Weights of a small image classifier.
Model: 2.69M parameters, 32-pixel images, arch repvgg, norm groupnorm, activation celu, depths [3, 6, 3], widths [64, 128, 256].
Training: soap at rate 0.0028, batches of 128.
Data: trained on telescope images of galaxies (Galaxy Zoo DECaLS), 44167 training examples.
Rows from block 4 of a small image classifier, named by matrix and row number. Rows with one number belong to one channel. Each number is 500 + 25 x the weight over its row's rms, rounded and kept within 0 to 999. All counts start at 0. Numbers have three digits each.
After each channel's rows are labels from the 100 images, of 14976, where the channel reaches its highest value: "colour at peak" is the nearest of a few named colours to the mean colour under the peak. Only what is clearly more common there than usual is listed. The data: telescope images of galaxies (Galaxy Zoo DECaLS).
# c3: 3x3 conv (model.blocks.4.c3.weight, 128x128x3x3, each kernel summed), inputs 0-127
# c1: pointwise conv (model.blocks.4.c1.weight, 128x128x1x1), inputs 0-127

c3.103:505525484533515489512500476501519492546466520513511515533528536495526498490487508477460527541502521461506459490468498543514431475511502498512470476491518512494523520498531520513499435493535476497473491508494503513474496489490484530485476505501504479471520503541523489521499501457502508505477477482529506469478460481539470442528494496465515515461464474547516453541557463510517503477523
c1.103:463489501532471499511493498468534511538536501524483478526508476474497469540515503491470514479515495485502464488514479522495500529496511503510473553430482459500464502523493468507488481510471507509485532525552540494471507519470513506532479501493507506486535487499507486475516482525527430576468470472505501486500478521476493451480513552544491531459467483503518491500508473499500526472483
colour at peak: grey

c3.29:558487494484492517489491461503505491505461487465515469450491510519499497543537522511519553504510521506542508464497521515518477506475545513511499438468492497534518506499539473429480531498532512471506532491494483484500496484484510505503515475490468491458476504480514496518462461536518519502498468502552423483471505507499476509500493515459514460523521486499496454488504527466509504473482
c1.29:526510485486475524482505465503486457467495454484528531516450512509490544509521520500540489457487503497532501520471548509520516461491548534490472471484460504495474491485520487480496518525501519458490530473490446503482452494500486497494474516518447471442480501500542491512495481523550499491508456514514454513496514519511464521490484516482477472473500497516504467489541535457519505504462
colour at peak: grey

c3.109:477494500520517501485515491471470503500490512469486532508493477481505498495469503522542509507481528516533505467513512462524473484486490479503535509489473493488472477512496507485556479523484458475490502484517503445473485550503509538447507499477534465505525505536484508457502547492453533543526537540491498501502522531459481506481468496533477528521538483502501461485443436462514520514479
c1.109:492478482542506485498511490489502467503509530517541539547510470473519492513493540562489483501506525498533480465493499483512486498457475497497514500496489530505445511548509435467534511501517483482503486503487504491511495531474498506454515514468520447509467515504518459467488502489463503516534534483530524431499559518476481516476505509498510503494498464511533466507471448488474517511465
colour at peak: grey

c3.33:453511490541507505490476486518507533521498532498495491455532526536484516535504543532516460473482483447518523467502497467470470465490470475499501510560494531503514485517465500492503525541493536475476520497457486465485497544489478518502512510488495519504513514513481514434486493514551484478507509519530516545441526484510506468501531511518482494543476503516503472462522503460463480517511
c1.33:488505491515543472486488503463510470513493510496509506498533500505476474505512507545513514479499520465476544517518495469486492512540496468544520477488483535505478480510478523538488506528490514470496498462497488448476470515497486532459527466491478478469499473521517494443489442525492488504509523510538528514489481480468443468488525523505487457544560486524502440484521492442494484499483
colour at peak: grey

c3.1:530477482489521502540545463505526523517489473507516475540477467466477518498503515501501496480566472500525512530504507507503573488535500519497494482483521478543493499496554453497474481502521515484506485476484498458548500483484498504503447560481500478489484470478456474527506501500501501530505527536499452512455483482486461486513517512519474501534509500464486485522498468487522519462452
c1.1:545485522507513518509537483485525474508466472514492495538506516475471487525453533502533518486517488500521539531501507553487577521508467534533474508495506532503517488513569493545448506520474500504489499486509493453547508452489481524457488513447519469481499480463477484495499481470472512508486490535483465501483555510488483505479509496495510496531521484463492511494506474473510520516481
colour at peak: brown; grey

c3.68:478542518543495499499518485500532532487466501517551510479507462472516488501483517506463460486521518488531550509469495506499498450540501473551510487468517489479508472497510498533478491476482509493515502479472517470545522515493502503525519495475453519492491460515482457506472517495526462472494464531460503522485481469485540515545510543478509522491454563513490518535500533543493533495490
c1.68:489490465524514506498482527514532490516514489496486514477487458478517540534456534509491470496559514490522493486497495489498487477528494494536495495494478481444520455516510495527506470488511524515502493521480427502544464484482506548481520520519502469492489469517490477520486499482506441468476464513457525490463465484493468514486512503454467505493470555473492521530498576510525510501500
colour at peak: brown

c3.25:524483488476493547477476478561514548534511516540497493483508530525497486474487469498494537472473469478452475535541509526523456494471519492547523499497513493483463500478512490477459522511468477488479475486507489521448501485486491496513474475504484466460484528490513493513507450492507487483469457476525460500518527518541536475496486502480516541457486498527514557530536505517484496490485
c1.25:505487485481485518459467451503512533518510505527484508483496524546518459518448490505510573506504469488468508534517514517497477506488535490513480487477504477473484495493549501446458497507499476519471500465504506521488507490487478517510497518497488495454496530510491497507500477499512457512478469508503485496515545491535530456482465522454516511451475488523542579545539502521506473485481
colour at peak: brown

c3.55:508516500503490515462498487491474467526476545487529534474497494506532493474499459521513463523529523497447471501461527483502491498503496488499504514497477474501453485455576524487506438499544447462515442469485451496549492497503503507455478501515510492518520493503496527540483464502487503524487499531488500537477512521499549501525491509504513501484512440507505528506503459480507514477477
c1.55:474512497489504504444453466516498516581472570471528498494485489477483522498509476508536466522559524502509492504507507453494494524510510517486465488510499470514468465444534491497496488549515471506528493454476492514533465508506508483506466482530474475497480461539487541513481489505490488480473513492469516499533502499538510478535515557513500501467483504466472526498497512493513511485490
colour at peak: grey

c3.12:443499537473515465523508492505506511406532476476490538543543500499489512489507478495479490487508472528499499492526508524502486501518521474483542469489506483478466533515483475429513535483506496546541523503509524473508498495466536513512510506493502446508480531513489489494502473513531468508524537527503437491501524491523476527489507480483503507511550492487493487537520466488513513518458
c1.12:468501495450532530491504460524534529466520449500525540564527488474491508503506478502426492532560494505492532505510483507514451499506538492499501480524520474488472518489498521459484532516472497505512508481559516532491542532507546503516509487498510482487477543537518498487507461491522456498529494491492475505515501487534478479508525507461490502492508491525466539523505488482472536504466
colour at peak: brown

c3.114:436506478478538480535531521484464522498496493517450513516514498511489465518497518507507482540494526495496510463457510448477508496492443467520490527489533519499481496493499516509524467474530495508520481493508501492525520542488515492498450419474496511470505509546495506490498489492489536492508544505519512509508449487452479541499522477510531539430542493497489464488505491500517526509490
c1.114:431519467490531461528510520524441504502480471524482517501523526487504461506463506487493478530516552545489509486465506455455467477497495461481501532490524491480486502477490520473492484451524515473521524536493501472490490521527511487505485445479508525458496500476484505482507485484459543523505493478524543523511465508496462503495524484518522543458504502470480473498488533462506520491467
colour at peak: brown

c3.45:508486582507550484515520477452507517499481512487509512535466491460479485489507492483493521505481467493559527516513541503485530510537481500492506509500510499498542479462529468552504479525493512495508484527470480508493490467480498548491465508516478452480513521460499495484470504496488472501518476464497515545510459486458471466516478498488483535485555488504488486519539479447517515508460
c1.45:478502512496530506517531480458504529500500498479485517507495478456484502514499482503496566485484475518577541511515545523513511540519477491455506521477495497472522477504512467517507486532464490496501477480482490518518507463486499483511487477500494468485556508491460536462514509512447491477534471493489519489517474509462485486509510491459465545478542546497457518509537482451533536487492
colour at peak: brown; grey

c3.74:496519461526488528449492552516503480520494467514477473512442476490518488485490508524528463523496513514503470499530494480523497511552498519490524479483515504478508492494492476517504505483486523509516507508520488490509501515411537473535511515491481542492501455506464497541470495476464481440476427536505482506493480472480496480512483499514513467490489522512548522508537499562480517490488
c1.74:500474512529493492494460492512494488509494483466462483487518473469485475487487509512517477543520494533532478501477520512498510526559465542533468501455493527454492478469508463495475484441482512537481500530550516513513479480477524470505500519450494472480448514452504490552484476507492528467494484553556509541515492450514498480509500491501515475494513505503516489473510506532497538485481
colour at peak: brown; grey

c3.111:457505505474503477456471499474480484511462525514514493517481497505478507513465514544494513520502490494534527474508512494543558501467503509502479537541526525463479493476495485512478485485507546523505582508486500504543487499531528490463515517529489477502482540543493517521518510508513497516453479514475493472477464432443486495491499545457505504521489463455491515498481509512533490509490
c1.111:491529495487515461488505448496498497516496522506496523503466463490514530517432503543561479499507508506513536482485515515508549508495511464490476511518555493465509502513507470477462492484508514518482522502471509514533515508515538498491495491543491510451520538489492516494533477533535505515486494537482480452459466480451506464473504511460476505492546489426514531497517509523527478515485
colour at peak: grey

c3.126:444507493511481493484501485505484542463444465454557526528526543476497491512469520504510463465489526513492506468505481482534517499519522502510457461514500504485484508564517479511458443474505521452517468487501497497488514510465507531497492492515546483506498450486533481501471479506519517510525512483502540554512512524502510485467529538501504518500479497503498505461465508522512481448507
c1.126:491515483526493500478526484530504506477474479454525503518529491501484477480517502481534443502514500510499523473521494476496575504470488502528466450535536505481506509531530511548479447490485533483512460476475540508487498508496501516519488500500544469517500452446512499495470500521558488530510518487513526531557503507517501488528520572512516490486522512484512477507525482532521472478500
colour at peak: brown; grey

c3.89:465518508501529521482477480503497489505513503510501508504487581516502500474509454506514492509465458489543483518512511527543485539566502478529526531512536498501473508488529528531481511485532463502533508512451507495476480445495494507545539487500484511445513482449495450448457470502513514544500527528485504501484495508491499507497511528488506501480428481498485519495499520483506488523516
c1.89:465488505499509518516472448473496490503510478488508502552469516522504488498521452511494487504508492480481484540479470458505469528540469486506496533489526521462479484503491524508494514483513470513511529482455528458488456415503487520525501481514520489491510491487518464470486523481499468532480497528509494554533562502540510488474454533516494493490482498496504563510521494480536496542519
colour at peak: brown; grey

c3.75:440480505498467440488516501512483497495490504487533538488482466478551487515518447541534504528478484491492506540475486456484466462511500472485473519473489476499493486489469526539537468508493481501489519504486553495508463527517405487489499485517503518500490485492522486502501528498484525539472482518539519529505469506485503514508499501514501512511544507556505515509491491519502498459560
c1.75:474478512500480485488468441474481500529498502512563510494488488508542498509505469498497504526469452507490508471520469482514477505459483470478477517474541479480498504449493492473528460549485475547486507496489504476508483553530423512493486492500494504495485538500503473488493542506536500515508505464501496491502489502474453487542536518502504503497561480542537498500488480524461521451507
colour at peak: brown

c3.30:519482465501486481475525479474492496482492543457492487530511503530493526538510492530523434467500539505515495500503454441499466495513481477475508464456474510458522491490462509504454489521500478496506502457494516496548510521501485497469515526481493512516508494520497492477519533495496502493482480474498507533512518540523510529480501522478513548508451451528495491564539484533435480503503
c1.30:532474479520506488455472473492497501490485529474522513507524495515491499502527542536521463474513563515506522505476511438487456510484537471511508449465488491486519503485442514499464496492529497483458493437488523504537486497470447454496478512488504459521489499496464502508523493490499539501504487484488490475502521524502532475497475501514505512541466524489471490509531502561457486501546
colour at peak: grey

c3.27:485501495493474493515510502528473490521519494508508481488536526505541481510534509464516493444486510509525505513524464513540532470536466499521446477486547488496482478479556529448453477469509457479493476499475503468447500513472487502479516486485496494511456463523495500524489482472460507511511483495535520544504519511482493511476500494501553505494432520522446515520522480482523469506521
c1.27:488517496504476510510499545497506516471511525492483479491525539478507492512527490495505482463474539497533493513513487530531491424488502546499489473484520510491483486522550494491473468460489471491503473504461492450469476495474493537498504495471516492504473511517500458539498480495476490527512470477563537514497518483500462489508493510568535499476463535542465480475508526474538489518556
colour at peak: brown; grey

c3.15:465521498472467504458474495515522517526505521449527496457552528499498502524527463483479552503512540514498484478522501520511496520505540467515472464494515506479551490503485459534427519500536504461498536489481512497463478483509532487486545498514487494533469514450516518519460515497492514508498495500504458519503491480548534473520538508481474548521529485504498474499486505503482462528490
c1.15:468497495464480469463480482557525485485501495428533480485499455501463486483528481516531514480484519494507445483558499507516492514499522483475486488516470515478507508507540477541437493465565556503498509509522519515473516488521518518493541494504474482507503472468539487533458545507487481516504457510507475507534481493525471477494528506527511499545517490489522490473488505484514492508493
colour at peak: brown

c3.22:533511480517547551500486522563507533517495491514512501481488463462484503536502462486488475522514503529548484514486481521497483430453510510484472497533519480500513482527505499462492490510539496510479466446523470519506480456526471540499485484506499480513473512503506503480490489498515502490460442490505494526472522491562530497463472516491511508484495486537519525457505453491508515516548
c1.22:497493477518513553471454511491525518491494483483484469492486457474448486549503486483467488553519490534545487544497491530482504452449520521506502499482488504486527504519521472483515516505470504508497516444499486513527472474503479509503512499505498474479470516519541508509516483533510499462462503539525494473512553500536570501470475500508511514488466488562535509482497465491524534507506
colour at peak: grey

c3.48:477515478475479474533501506459497481473461511482473481514511508515501462526488491510432458476516519543508489491513521505444460489518547492522506434512477481501494481515532561489501474509521518502527526491495519484544522500507508470493486524471524508497482490475462492495476465544514511524534544482468544481524467481507527476496528476505504528501550474515490552513518473486493477479479
c1.48:492541529503524484496466488519547480479467510488503472494431509507479489500508528493486463504511499518458493446496517527485510483517548544526495444524441474487488526483524491486486466488509547508482514454509510486516518487503505480514499502523530498506497492490462467490502489508517445521464543482486549508495440490497488501494562490520540546482518502500518542500483488479482493497465
colour at peak: brown

c3.58:518493501502489477538472461482519540471516457498474507507518498492501490543500500516536480491536508542508518555469510517468489493487545485544520527511542499518511512506539465462541504533470470502478459482505487525501548493501494507527492485473477520467474512511483504477510514490501493491464517485503481455516433493485495483484512522547471506500441526555508502484472546491500446517490
c1.58:527500465483506462539452504505522487462500479497498515520502456486501498509460531496520468518511493512490512552469516539455454495469507524522516553518528556486496488484529514466455517511467499492481515505501511525482532519502475465474528470468496515493484514535511509439493523446446518472469495517510514476503501470515499479461480491566508501510485514529497503487504533474491463504516
colour at peak: brown; grey

c3.123:458505527482491541504520492508468465503523484495502515479522486480554511500507470507455517502524501496456483470558469490525507478518460546516468509489494472507484477492547529455440510427522482501528515540541533500533515518486491512521516489506516466497514514535528458518482494508499476465479508508512510510455522508527497512477520501500479496474429516517464473501500495461491492507495
c1.123:485559491481499475515520496529492469472509469504519491470494463490522500473495496474482515499500485498484493479549477473545484474539458494519494502498503510517491492517476544456446449452547515481501506527540491485499510468456478502510506489503510517474525504516504488541526520478484464473462503530522565525464481467535507484508469510536506513512493532513497521478512497426491530501475
colour at peak: brown; grey

c3.4:482485473519441503544508498460499475485523538496495512475516517501463513487513507485526498481539494486462529498522496477492521533491526485465450485477490519485444503478547487487490538516498532526504477518518502509571455521470500512527500492489483479453507519503489463482524503501514468468520506526440483504470501457486532508485532512513497491524514474501490446480543504509465489561519
c1.4:494465473538444505477497548490538499492481499513471490502512507437479460487517487497528490466542469531476541477480472525501482541480504499467534525510523537511497533474507490510523521493502530523503467500554514514528535482500467457472478503478458513477511521473501460494493498518538449500518470502479497534488527466489533495488498498502461505513485488531524463546511527505461477528498
colour at peak: brown; grey

c3.65:469507484507546482508481450501470488496480492470510510500501491475489479454523514537489538480517489475468452494495488477472448466494495478516498510495495483504503509486509511469493494527529518486457516542534493505552487517528476510563518470516489471476531497465488493493483529492489492494479476499528485526520557514542516475546478524472539483491512458553537527521529450540502497516523
c1.65:458504481464530476533488485536491505501525491503507488523524534517483532474525497506497515471525474498491445517475481478477472488504496498512489489483467512515523473492538515489542476509514509489475524552549463508530472512518455544544516472505479489460512486493470498494500478491445481503487456503511509504485533459532515476518489513497550498473502428543494536556505468515516533499503
colour at peak: brown; grey

c3.64:528458545535517501458446505483522443518527521493471498483502525484551481511487471486494524517513480528492446497516497535464469480564500490499470535513498454490522496524498500472497539485528489448507490515513506573532515502506506507507489501476491546517514499500517481473505518492519499493484512485476537491425506500487513494515506521495488515479537487514461500503492523494513560467495
c1.64:540480539534493520508460507516497473503526507479507542508498520509531518483491488466515533500519481534526456491577509555532490469521521504527480534518500444474523529502506490481531500487497499470471456522484514560514512485517548490509506500470460490488533474476479516505487505533511475494478551509471513522459492493455451462513506512503491479457508509487468511520476508490530509503496
colour at peak: brown

c3.73:514491494505490465536540462474498509517487510453512513505491441497483493497465507529516461473521493517465508489529524470516545472538460514508503483492451516488530509555499555537487476535528517518569504492534488460507497429489548529472472494482483493512506475471479470499519497482499479521500490534503481496499527501538462467503517483500502483504521517498514520522527464500516478523513
c1.73:493525468495472516499500470525457507532495493468531517464502490499537475473517537515547488474525470499495462522495518438512557458500531505492495506547473506524500548547478512482489486479511525490531553527520455458498537461479501525504474505505478478509486479466469474501515516469486489515465521520512481502494475554518505475487552488491510484506498523491492523535536471490520511522529
colour at peak: brown

c3.84:519529465518477520489497534525510527541462499538509513464478438528492507457498486495486440479492536511487471547479508529490481509530504482520489488563523482524543509505516521478469484506535489477514526522475505496524496468525501448488489507476523490506462537496479510508454494480483528490473475521524507500499487471518558505553523501469517514430515521507508514515507478517499468489494
c1.84:519506493466443471478470555539500503543473500542544537515481480483503523490472487484490450426506566528495486481482505514496485527515497508511476496524519490503520514526493548465502536515478467524502524535496496507513514492495465450512485533535518473492483477525483503503490511498455497482485490505495505477494533459522559516508491516514514478468501517505508477446487467528528480504513
colour at peak: grey; pink

c3.124:526493487493447498519527510547532491507517512487510513523469494496491489465530513498508502506545522491508503493537488454478489509487484476504495538503504482529531499523556524475512493540529474478482482475467546509441568487524475502476467525476516446493474432488502518478520527480489491506558486501500515517490502466481488497485517482477495533505453490503520495478523489465434488482501
c1.124:508476479485440478530541461493530522525532461482516521546488468495471465496494508497492495473519534511536525482512482464549495563477508487488487535493494514511532534500587522520548517528547490535493485482495526497480491516474501509493515533512529493475504423494479489487519534539479476473520497513517518548497498496503476486491483493491492497502477484512505481527516511475472486503504
colour at peak: brown; grey

c3.95:520495503490492516474487454483497472478471496562495520471537475510485508481537467528507495519541532511513518494522541480502511496477499476561422507508530497524472478496498491505505475463516530505534521513488507490512502523477491508487493477462481505481506483499509540512507419492480510442442457528525493476492497512514488510477510520493523483468459548508488478486485502507465546494523
c1.95:485505489536493518497499492497504522470497491513536479459497476518526505495503483489521514522534511496527520469502495468479514480512504499516483527519544473488481504515529521574515446468515549483505528541514546503512543526497515486497499496483501523503514480469529500498513456487500473454439454537536510488515485504532534528470461517515461497480449524502534488508479498517427531499485
colour at peak: grey; brown

c3.76:540541516525510511476485515494526517489507500480494471514518479511507504527490498479470512514475473504549519525481537481480532500520475486450485502535471509530525463530515448535534508495510515445535535504493560504476485501496503467507497476460526476504509497536449499467527461507513455490492506505500495522495476525512521546490528496492461499489493461514510545507506456457502560467477
c1.76:515503494503455474504524528488513505497480520488501468507541532485510484502526520505482477515523470501553479518519509473478542502489494486469512484533464466534502486500513485532557511506519508501535501511514522475485494494469492421488492522492501433542477493505456508494513542536523468508505535467514489515532524534510493527483491491512480513480479473486524526578499466456524540487470
colour at peak: grey

c3.117:463495479459483470545528465522464505466492471481479535489468495486514481464516508488507514484497455516482485502554506528473550525459512523504505532476494459500497504470492535460502523470485462512554479503559525506509502542518492488509490509528535477543472491511516494495500475516481536475532553488541508491502496524494464487488508483480500466457542509445492477515518472479505494502492
c1.117:503478449482488501534546460516480498478505532509459554507482470524525489480520524473474491488492448494514502458538518454524503535487508520521490519463465459498485485487497502507461480488501443485506511507518500520532517553518541477492500529465539506491492504536524490492498451488508502457532502494486483486488467504460471494526521521480495500498538529449471476480532505449520518487504
colour at peak: grey; brown

c3.83:466493483516506517474477512484497482477487527519479463483511554502536478471515493482495480490498481458420503502494514509474508487537510490510452494513474493533478507507513499491492518456537485495535461471499497514463515483533474510517510489537493530433508473518502498450522453503476507483505483470540478487504545528497513500513493571486560508473491502495527536507506518495499485550532
c1.83:525490475512517535487470470513505522504490527523468480474517518509514482481514439493463482499494494488474541516502514494503489505545521492539472559551459510537491492499486523497467495478497528489511493485513521506498472467492481485462497484553480500414548462507500527495530480519524493459490497532480462480531524484498551482527487535513517531496504507505524546479536517485485483525532
colour at peak: grey

c3.108:452466466484500478512511464468442503507483464492505511514551523509511470528506545532554523486522480502459477495522541494458533538475494515500517492489472502507507493504507463521541502501455518511510545490513484505502482485535515534504500473544479464473505494514476499507528492517489516514489517531459482470511492465464455492463491540522489486499508490459484471490477451544501527518458
c1.108:474520465514477497473483523531471532513486445484522510496532515505493502513503524498553524537498511523486465546503509507468499524464476469507507465466508557473488499474501456475495469490455555499509549486543534510490478459480503498529508527493501489451481495471528491495486482506501490543480513555459500514489485484486498471434517518519515508501525524470500479482507450512483530505489
colour at peak: grey; brown

c3.24:530489475517514569477489465554507490475488522501550512458525499493520472429506495493523500476487493501465465504524539573494481480507518498540511555498524503470509488523507523455507508474518467507475501492522491501498471472449487518500487478479505486459513471522500495494485500508479468506492463511485490471469496509525535463473510495537517517485469538500510510498521451532481523529474
c1.24:536476515522491552484480479509466491491446517498538532478466476512517487446496523510514480478506495499497461493527523526521495486497511508530519498470508528457511517548535499494466512470499500510461483492547468522510443464462533516484490496480528500443477503478518476499478501495457475541513474522473454486494457529528535470532503493513504482503472492536515490467511466508493490544515
colour at peak: brown; grey

c3.21:511528460494521498491503500491457491550527485529497463468487562438495543472491524506476512469507467525468488528512502489472485493512474508464460509523474510527493517492503537484494509464534516508504468491477453481473513470476492516488431502516505508480529497506509488484513456541498480514476528490486511533487495480495473498509495559506516484452438484533506491513489538516501527494545
c1.21:528514470504520512474438514517474501534523482518498516511522516469482540513512486488516550489508488544451501532452520499509498486498476516466455487464524508481480501491525522454506489476543483455476489515486493485485507437493473542508486492502499532480506497496488518475483491500499477512486462462477509504492525497507555442468494535532555488499466526534489554498504527502501510525533
colour at peak: grey; brown

c3.101:516532495484477501521572498501505480499524491518491509522530545528511508472478502510554480508461464530485485495526494504491505532485489510490520516484518461460491478515468517484487478544498487488475450499529493513484463448472491528513512509490507491472478500501554492523524478512520461510548469489472495442518482530487479521507528524465500517510453484487463480530509482528509529424515
c1.101:528555520481487500495545492489470507516495465501527494537502530532458494465441524503534469534458481497519508493524518476525552509471456498501514514466515517443498496505484519493522470506478471486488486491508488510509475451514499526502527487481541493453465511487478489513508508521486467484541483509488483481527527498462471534493497470503492499526469492504463481496539505520518558434519
colour at peak: grey; brown

c3.79:503476499455483511434474515480460522540516477561473505496499471515457494483487479536489448489550506525542535498530467482526502524505533543525536472502522491484466484489516507562466519506500492512477496517525529489501531487457503504485532486492518513478466519533499469519510510497500463458484503495505523492491483515508508478450507534517514506527466493464481475510481481551505480515527
c1.79:494531480475485458448532476533487562558523505525482478487516468490488485470490497503505447482587495512511527513544500510479518479511508523505529501541532536479479474498493504498477504504485509499463552492487517472509505510486516504482496501482536498477465535522511470509520528474496473502503481447495484498488454521478523523490502512469499512491497473451453540538511518526527490495484
colour at peak: brown

c3.88:516542501478438493497536533467506514494504528519499525486463470538493516496490483512484475537491475489492502511441474494526467497544509497473498533540482490517536501470529518507487477488502504456517510517495485505521509453509518507509533485513521514526503537510500447471501504483562444508521492510534508519530490482523537540503468485475522525517471470518495550473510502545462483459534
c1.88:484527469469450481505527546499489496503526544490495471449472478525516530529485506497505483517510508508503489487460514496483501500499502523484493515542501506539483491460515505527475501499475500484530503523481501540508520474492511489532521501515489481530515493518531409464518523491530447531498524510543497510524475465507534563502505541468511485507491487508515549456448517510480487491548
colour at peak: grey; pink

c3.116:523481462445517501526509457508482514496515498475485520557493531510480481510483515540498468481519499476513481459483481496525518505486462499494440540505461471494490484533526509517462537506513447514520456513507493515498478540453503494479474492482517511538511520528458533534523515517557491549537487522545521501472529514488499500484469470485481536486524458491482480495528483481495513488484
c1.116:518518500531559481553480465529499479471489455490523500498496473510526470522531527509495481489479503489517481475444490493490485484486448543502474521476474485488509480512507536487465517508485484521504435485527518507529477499478494519458484504440532505511497517485448544526563499498508504546524477563546519524485480495478527510477475486504488481481506479481509480505530475493500499482504
colour at peak: brown; grey

c3.13:475511511507503497488464552525484535489410510531500468445541506497505482505515462522511514494529516531489505500501470481515554464519528532494451499521508561464489534479504491549508511499499497492506511506469489502536492476501514506490540498501519524505470536460504586473476515525471491501503523487512492516572497500510500492480507535474497490519472490468502493511494498499495504496520
c1.13:484480522511521513518485505527510496560474521518496500481472522511516513503519483478513478484544504520494495463514507471548531471526519516492455494506528508435477494487525443468489476514484511495515483515494516463511499466498527496515486469529522514506526508482489538471527493524462455502568546496488518493544507512514449498504527553502479454526492538500514444452514494492472494498511
colour at peak: grey

c3.32:500506524517485506500483527505497492515470493522464473457510489501493483508506470510473473511465451506501510528429466537475507506530507495487547473523515497511534503548497492523466535491526476473516499461528477460461480455540494516467499535526553476506524464447524472500475491487509515499506471515494477523512511514500484460519518502511523506489471492482497505489531536568465475465537
c1.32:491535486500481500479506496503547503512477526478480500492499496500479496513518485524467475512449469524495522521458473527482509481522495500510556490482531477473503510518511519484500485530505488449494491436531469445472476488511499548470508505527544461506555459456509489505510479494460505515516496527509483511484490565459464472471477536491503501497494525508515496441511549531500505471495
colour at peak: grey; brown

c3.41:488515506499521540482482529500502480472509481516489493512504494479471442468490491508478474487467491504476476477493535516506410475503470504531504483530499484494492541508482544493486509497503479512469492471509504515520501485490520491503500510514506519521498551471477523482509488491453470491477475426494445502541501524528542455521528527503522532448509512536556533492530503535508503466511
c1.41:508481502439488486469503525485493534482505466549491491529501503504475456483487491531496458480515493499502477498500532516514398520532481511495493487480465474515510521514510506519468470486518489458497442475467528465530503453479509490483471488490498538511502503490501461500492537524455485477484478501481473467516534507492505460483542538530549485503518514503553514496494514521481499490479
colour at peak: brown; grey

c3.77:533472544539502535489485520522519516498554557481445508470459489512523490531472491478496525514506472508547488488522533539516530514496509529529480494503504524518490508509530507481471537485497521518514483529517499508512519503511449484429478478459465494498507447493468459482505469503470493492508467512525527471506499472509524485517502500507508517494466477520516458486488474480498565474533
c1.77:516498509517495538495484529529500482494532519493518514482505481519521479498479516461459506517498483518505504502494570523534523495459462480507502505494514477490476469502461464512475472535508520473524479536480465502505489513486474507422511486486454486491507488482493472468562457469460516468528471501522484523512512547503529459471466498472517516527466507505500451534520466516520528485518
colour at peak: grey

c3.85:494481497475513481539461497485467468456467551519505504495501458485501517477517512464538487489545517458522541479534498512552467482467492491508514496497486482460487486443516494521494470518489500482569497542480472515509501533488498524493511514473536448455516457503476511463510511484506477493457511490493476526511512482489461502480511553489513522504484507506480534516506490483452472497462
c1.85:543516451527519506496464497511482480504496503508529486526480483521500501458532489507522495484518527492491514485545511489528504452488513488520497485513481499486470479486518502468488502526504479460498510493470495445513499472480485486527524484487502481432504416540474503528503499538467494544485457533505480543518488472486468480475473534485533491540478555502495559530484504511476497529496
colour at peak: grey; pink

c3.17:502518484504495524500499527517514496461501507466495451449482457455496486476482519479479479516437527477451522536479494540498545493518523507537498476493490511500484522492512526506501527493529442534494486497504524537464463506453473511517505546530519484514490481492531485535490512488476466482526482522482467485474493533518519508449514524500529503492487528522535529467520559479465496484512
c1.17:509516477507489518516506515517510524452529510499524459471506477518476473493478469473497495540439506491440502524456525538544542456540486490529501485505485494479518493486466568509527526524469491522512514493526543550505476483476502498481487517518482491492497436504510532526482493466455495499521479510477480492469505492492489509485513490513531483499491488499503567461546506500498530488530
colour at peak: grey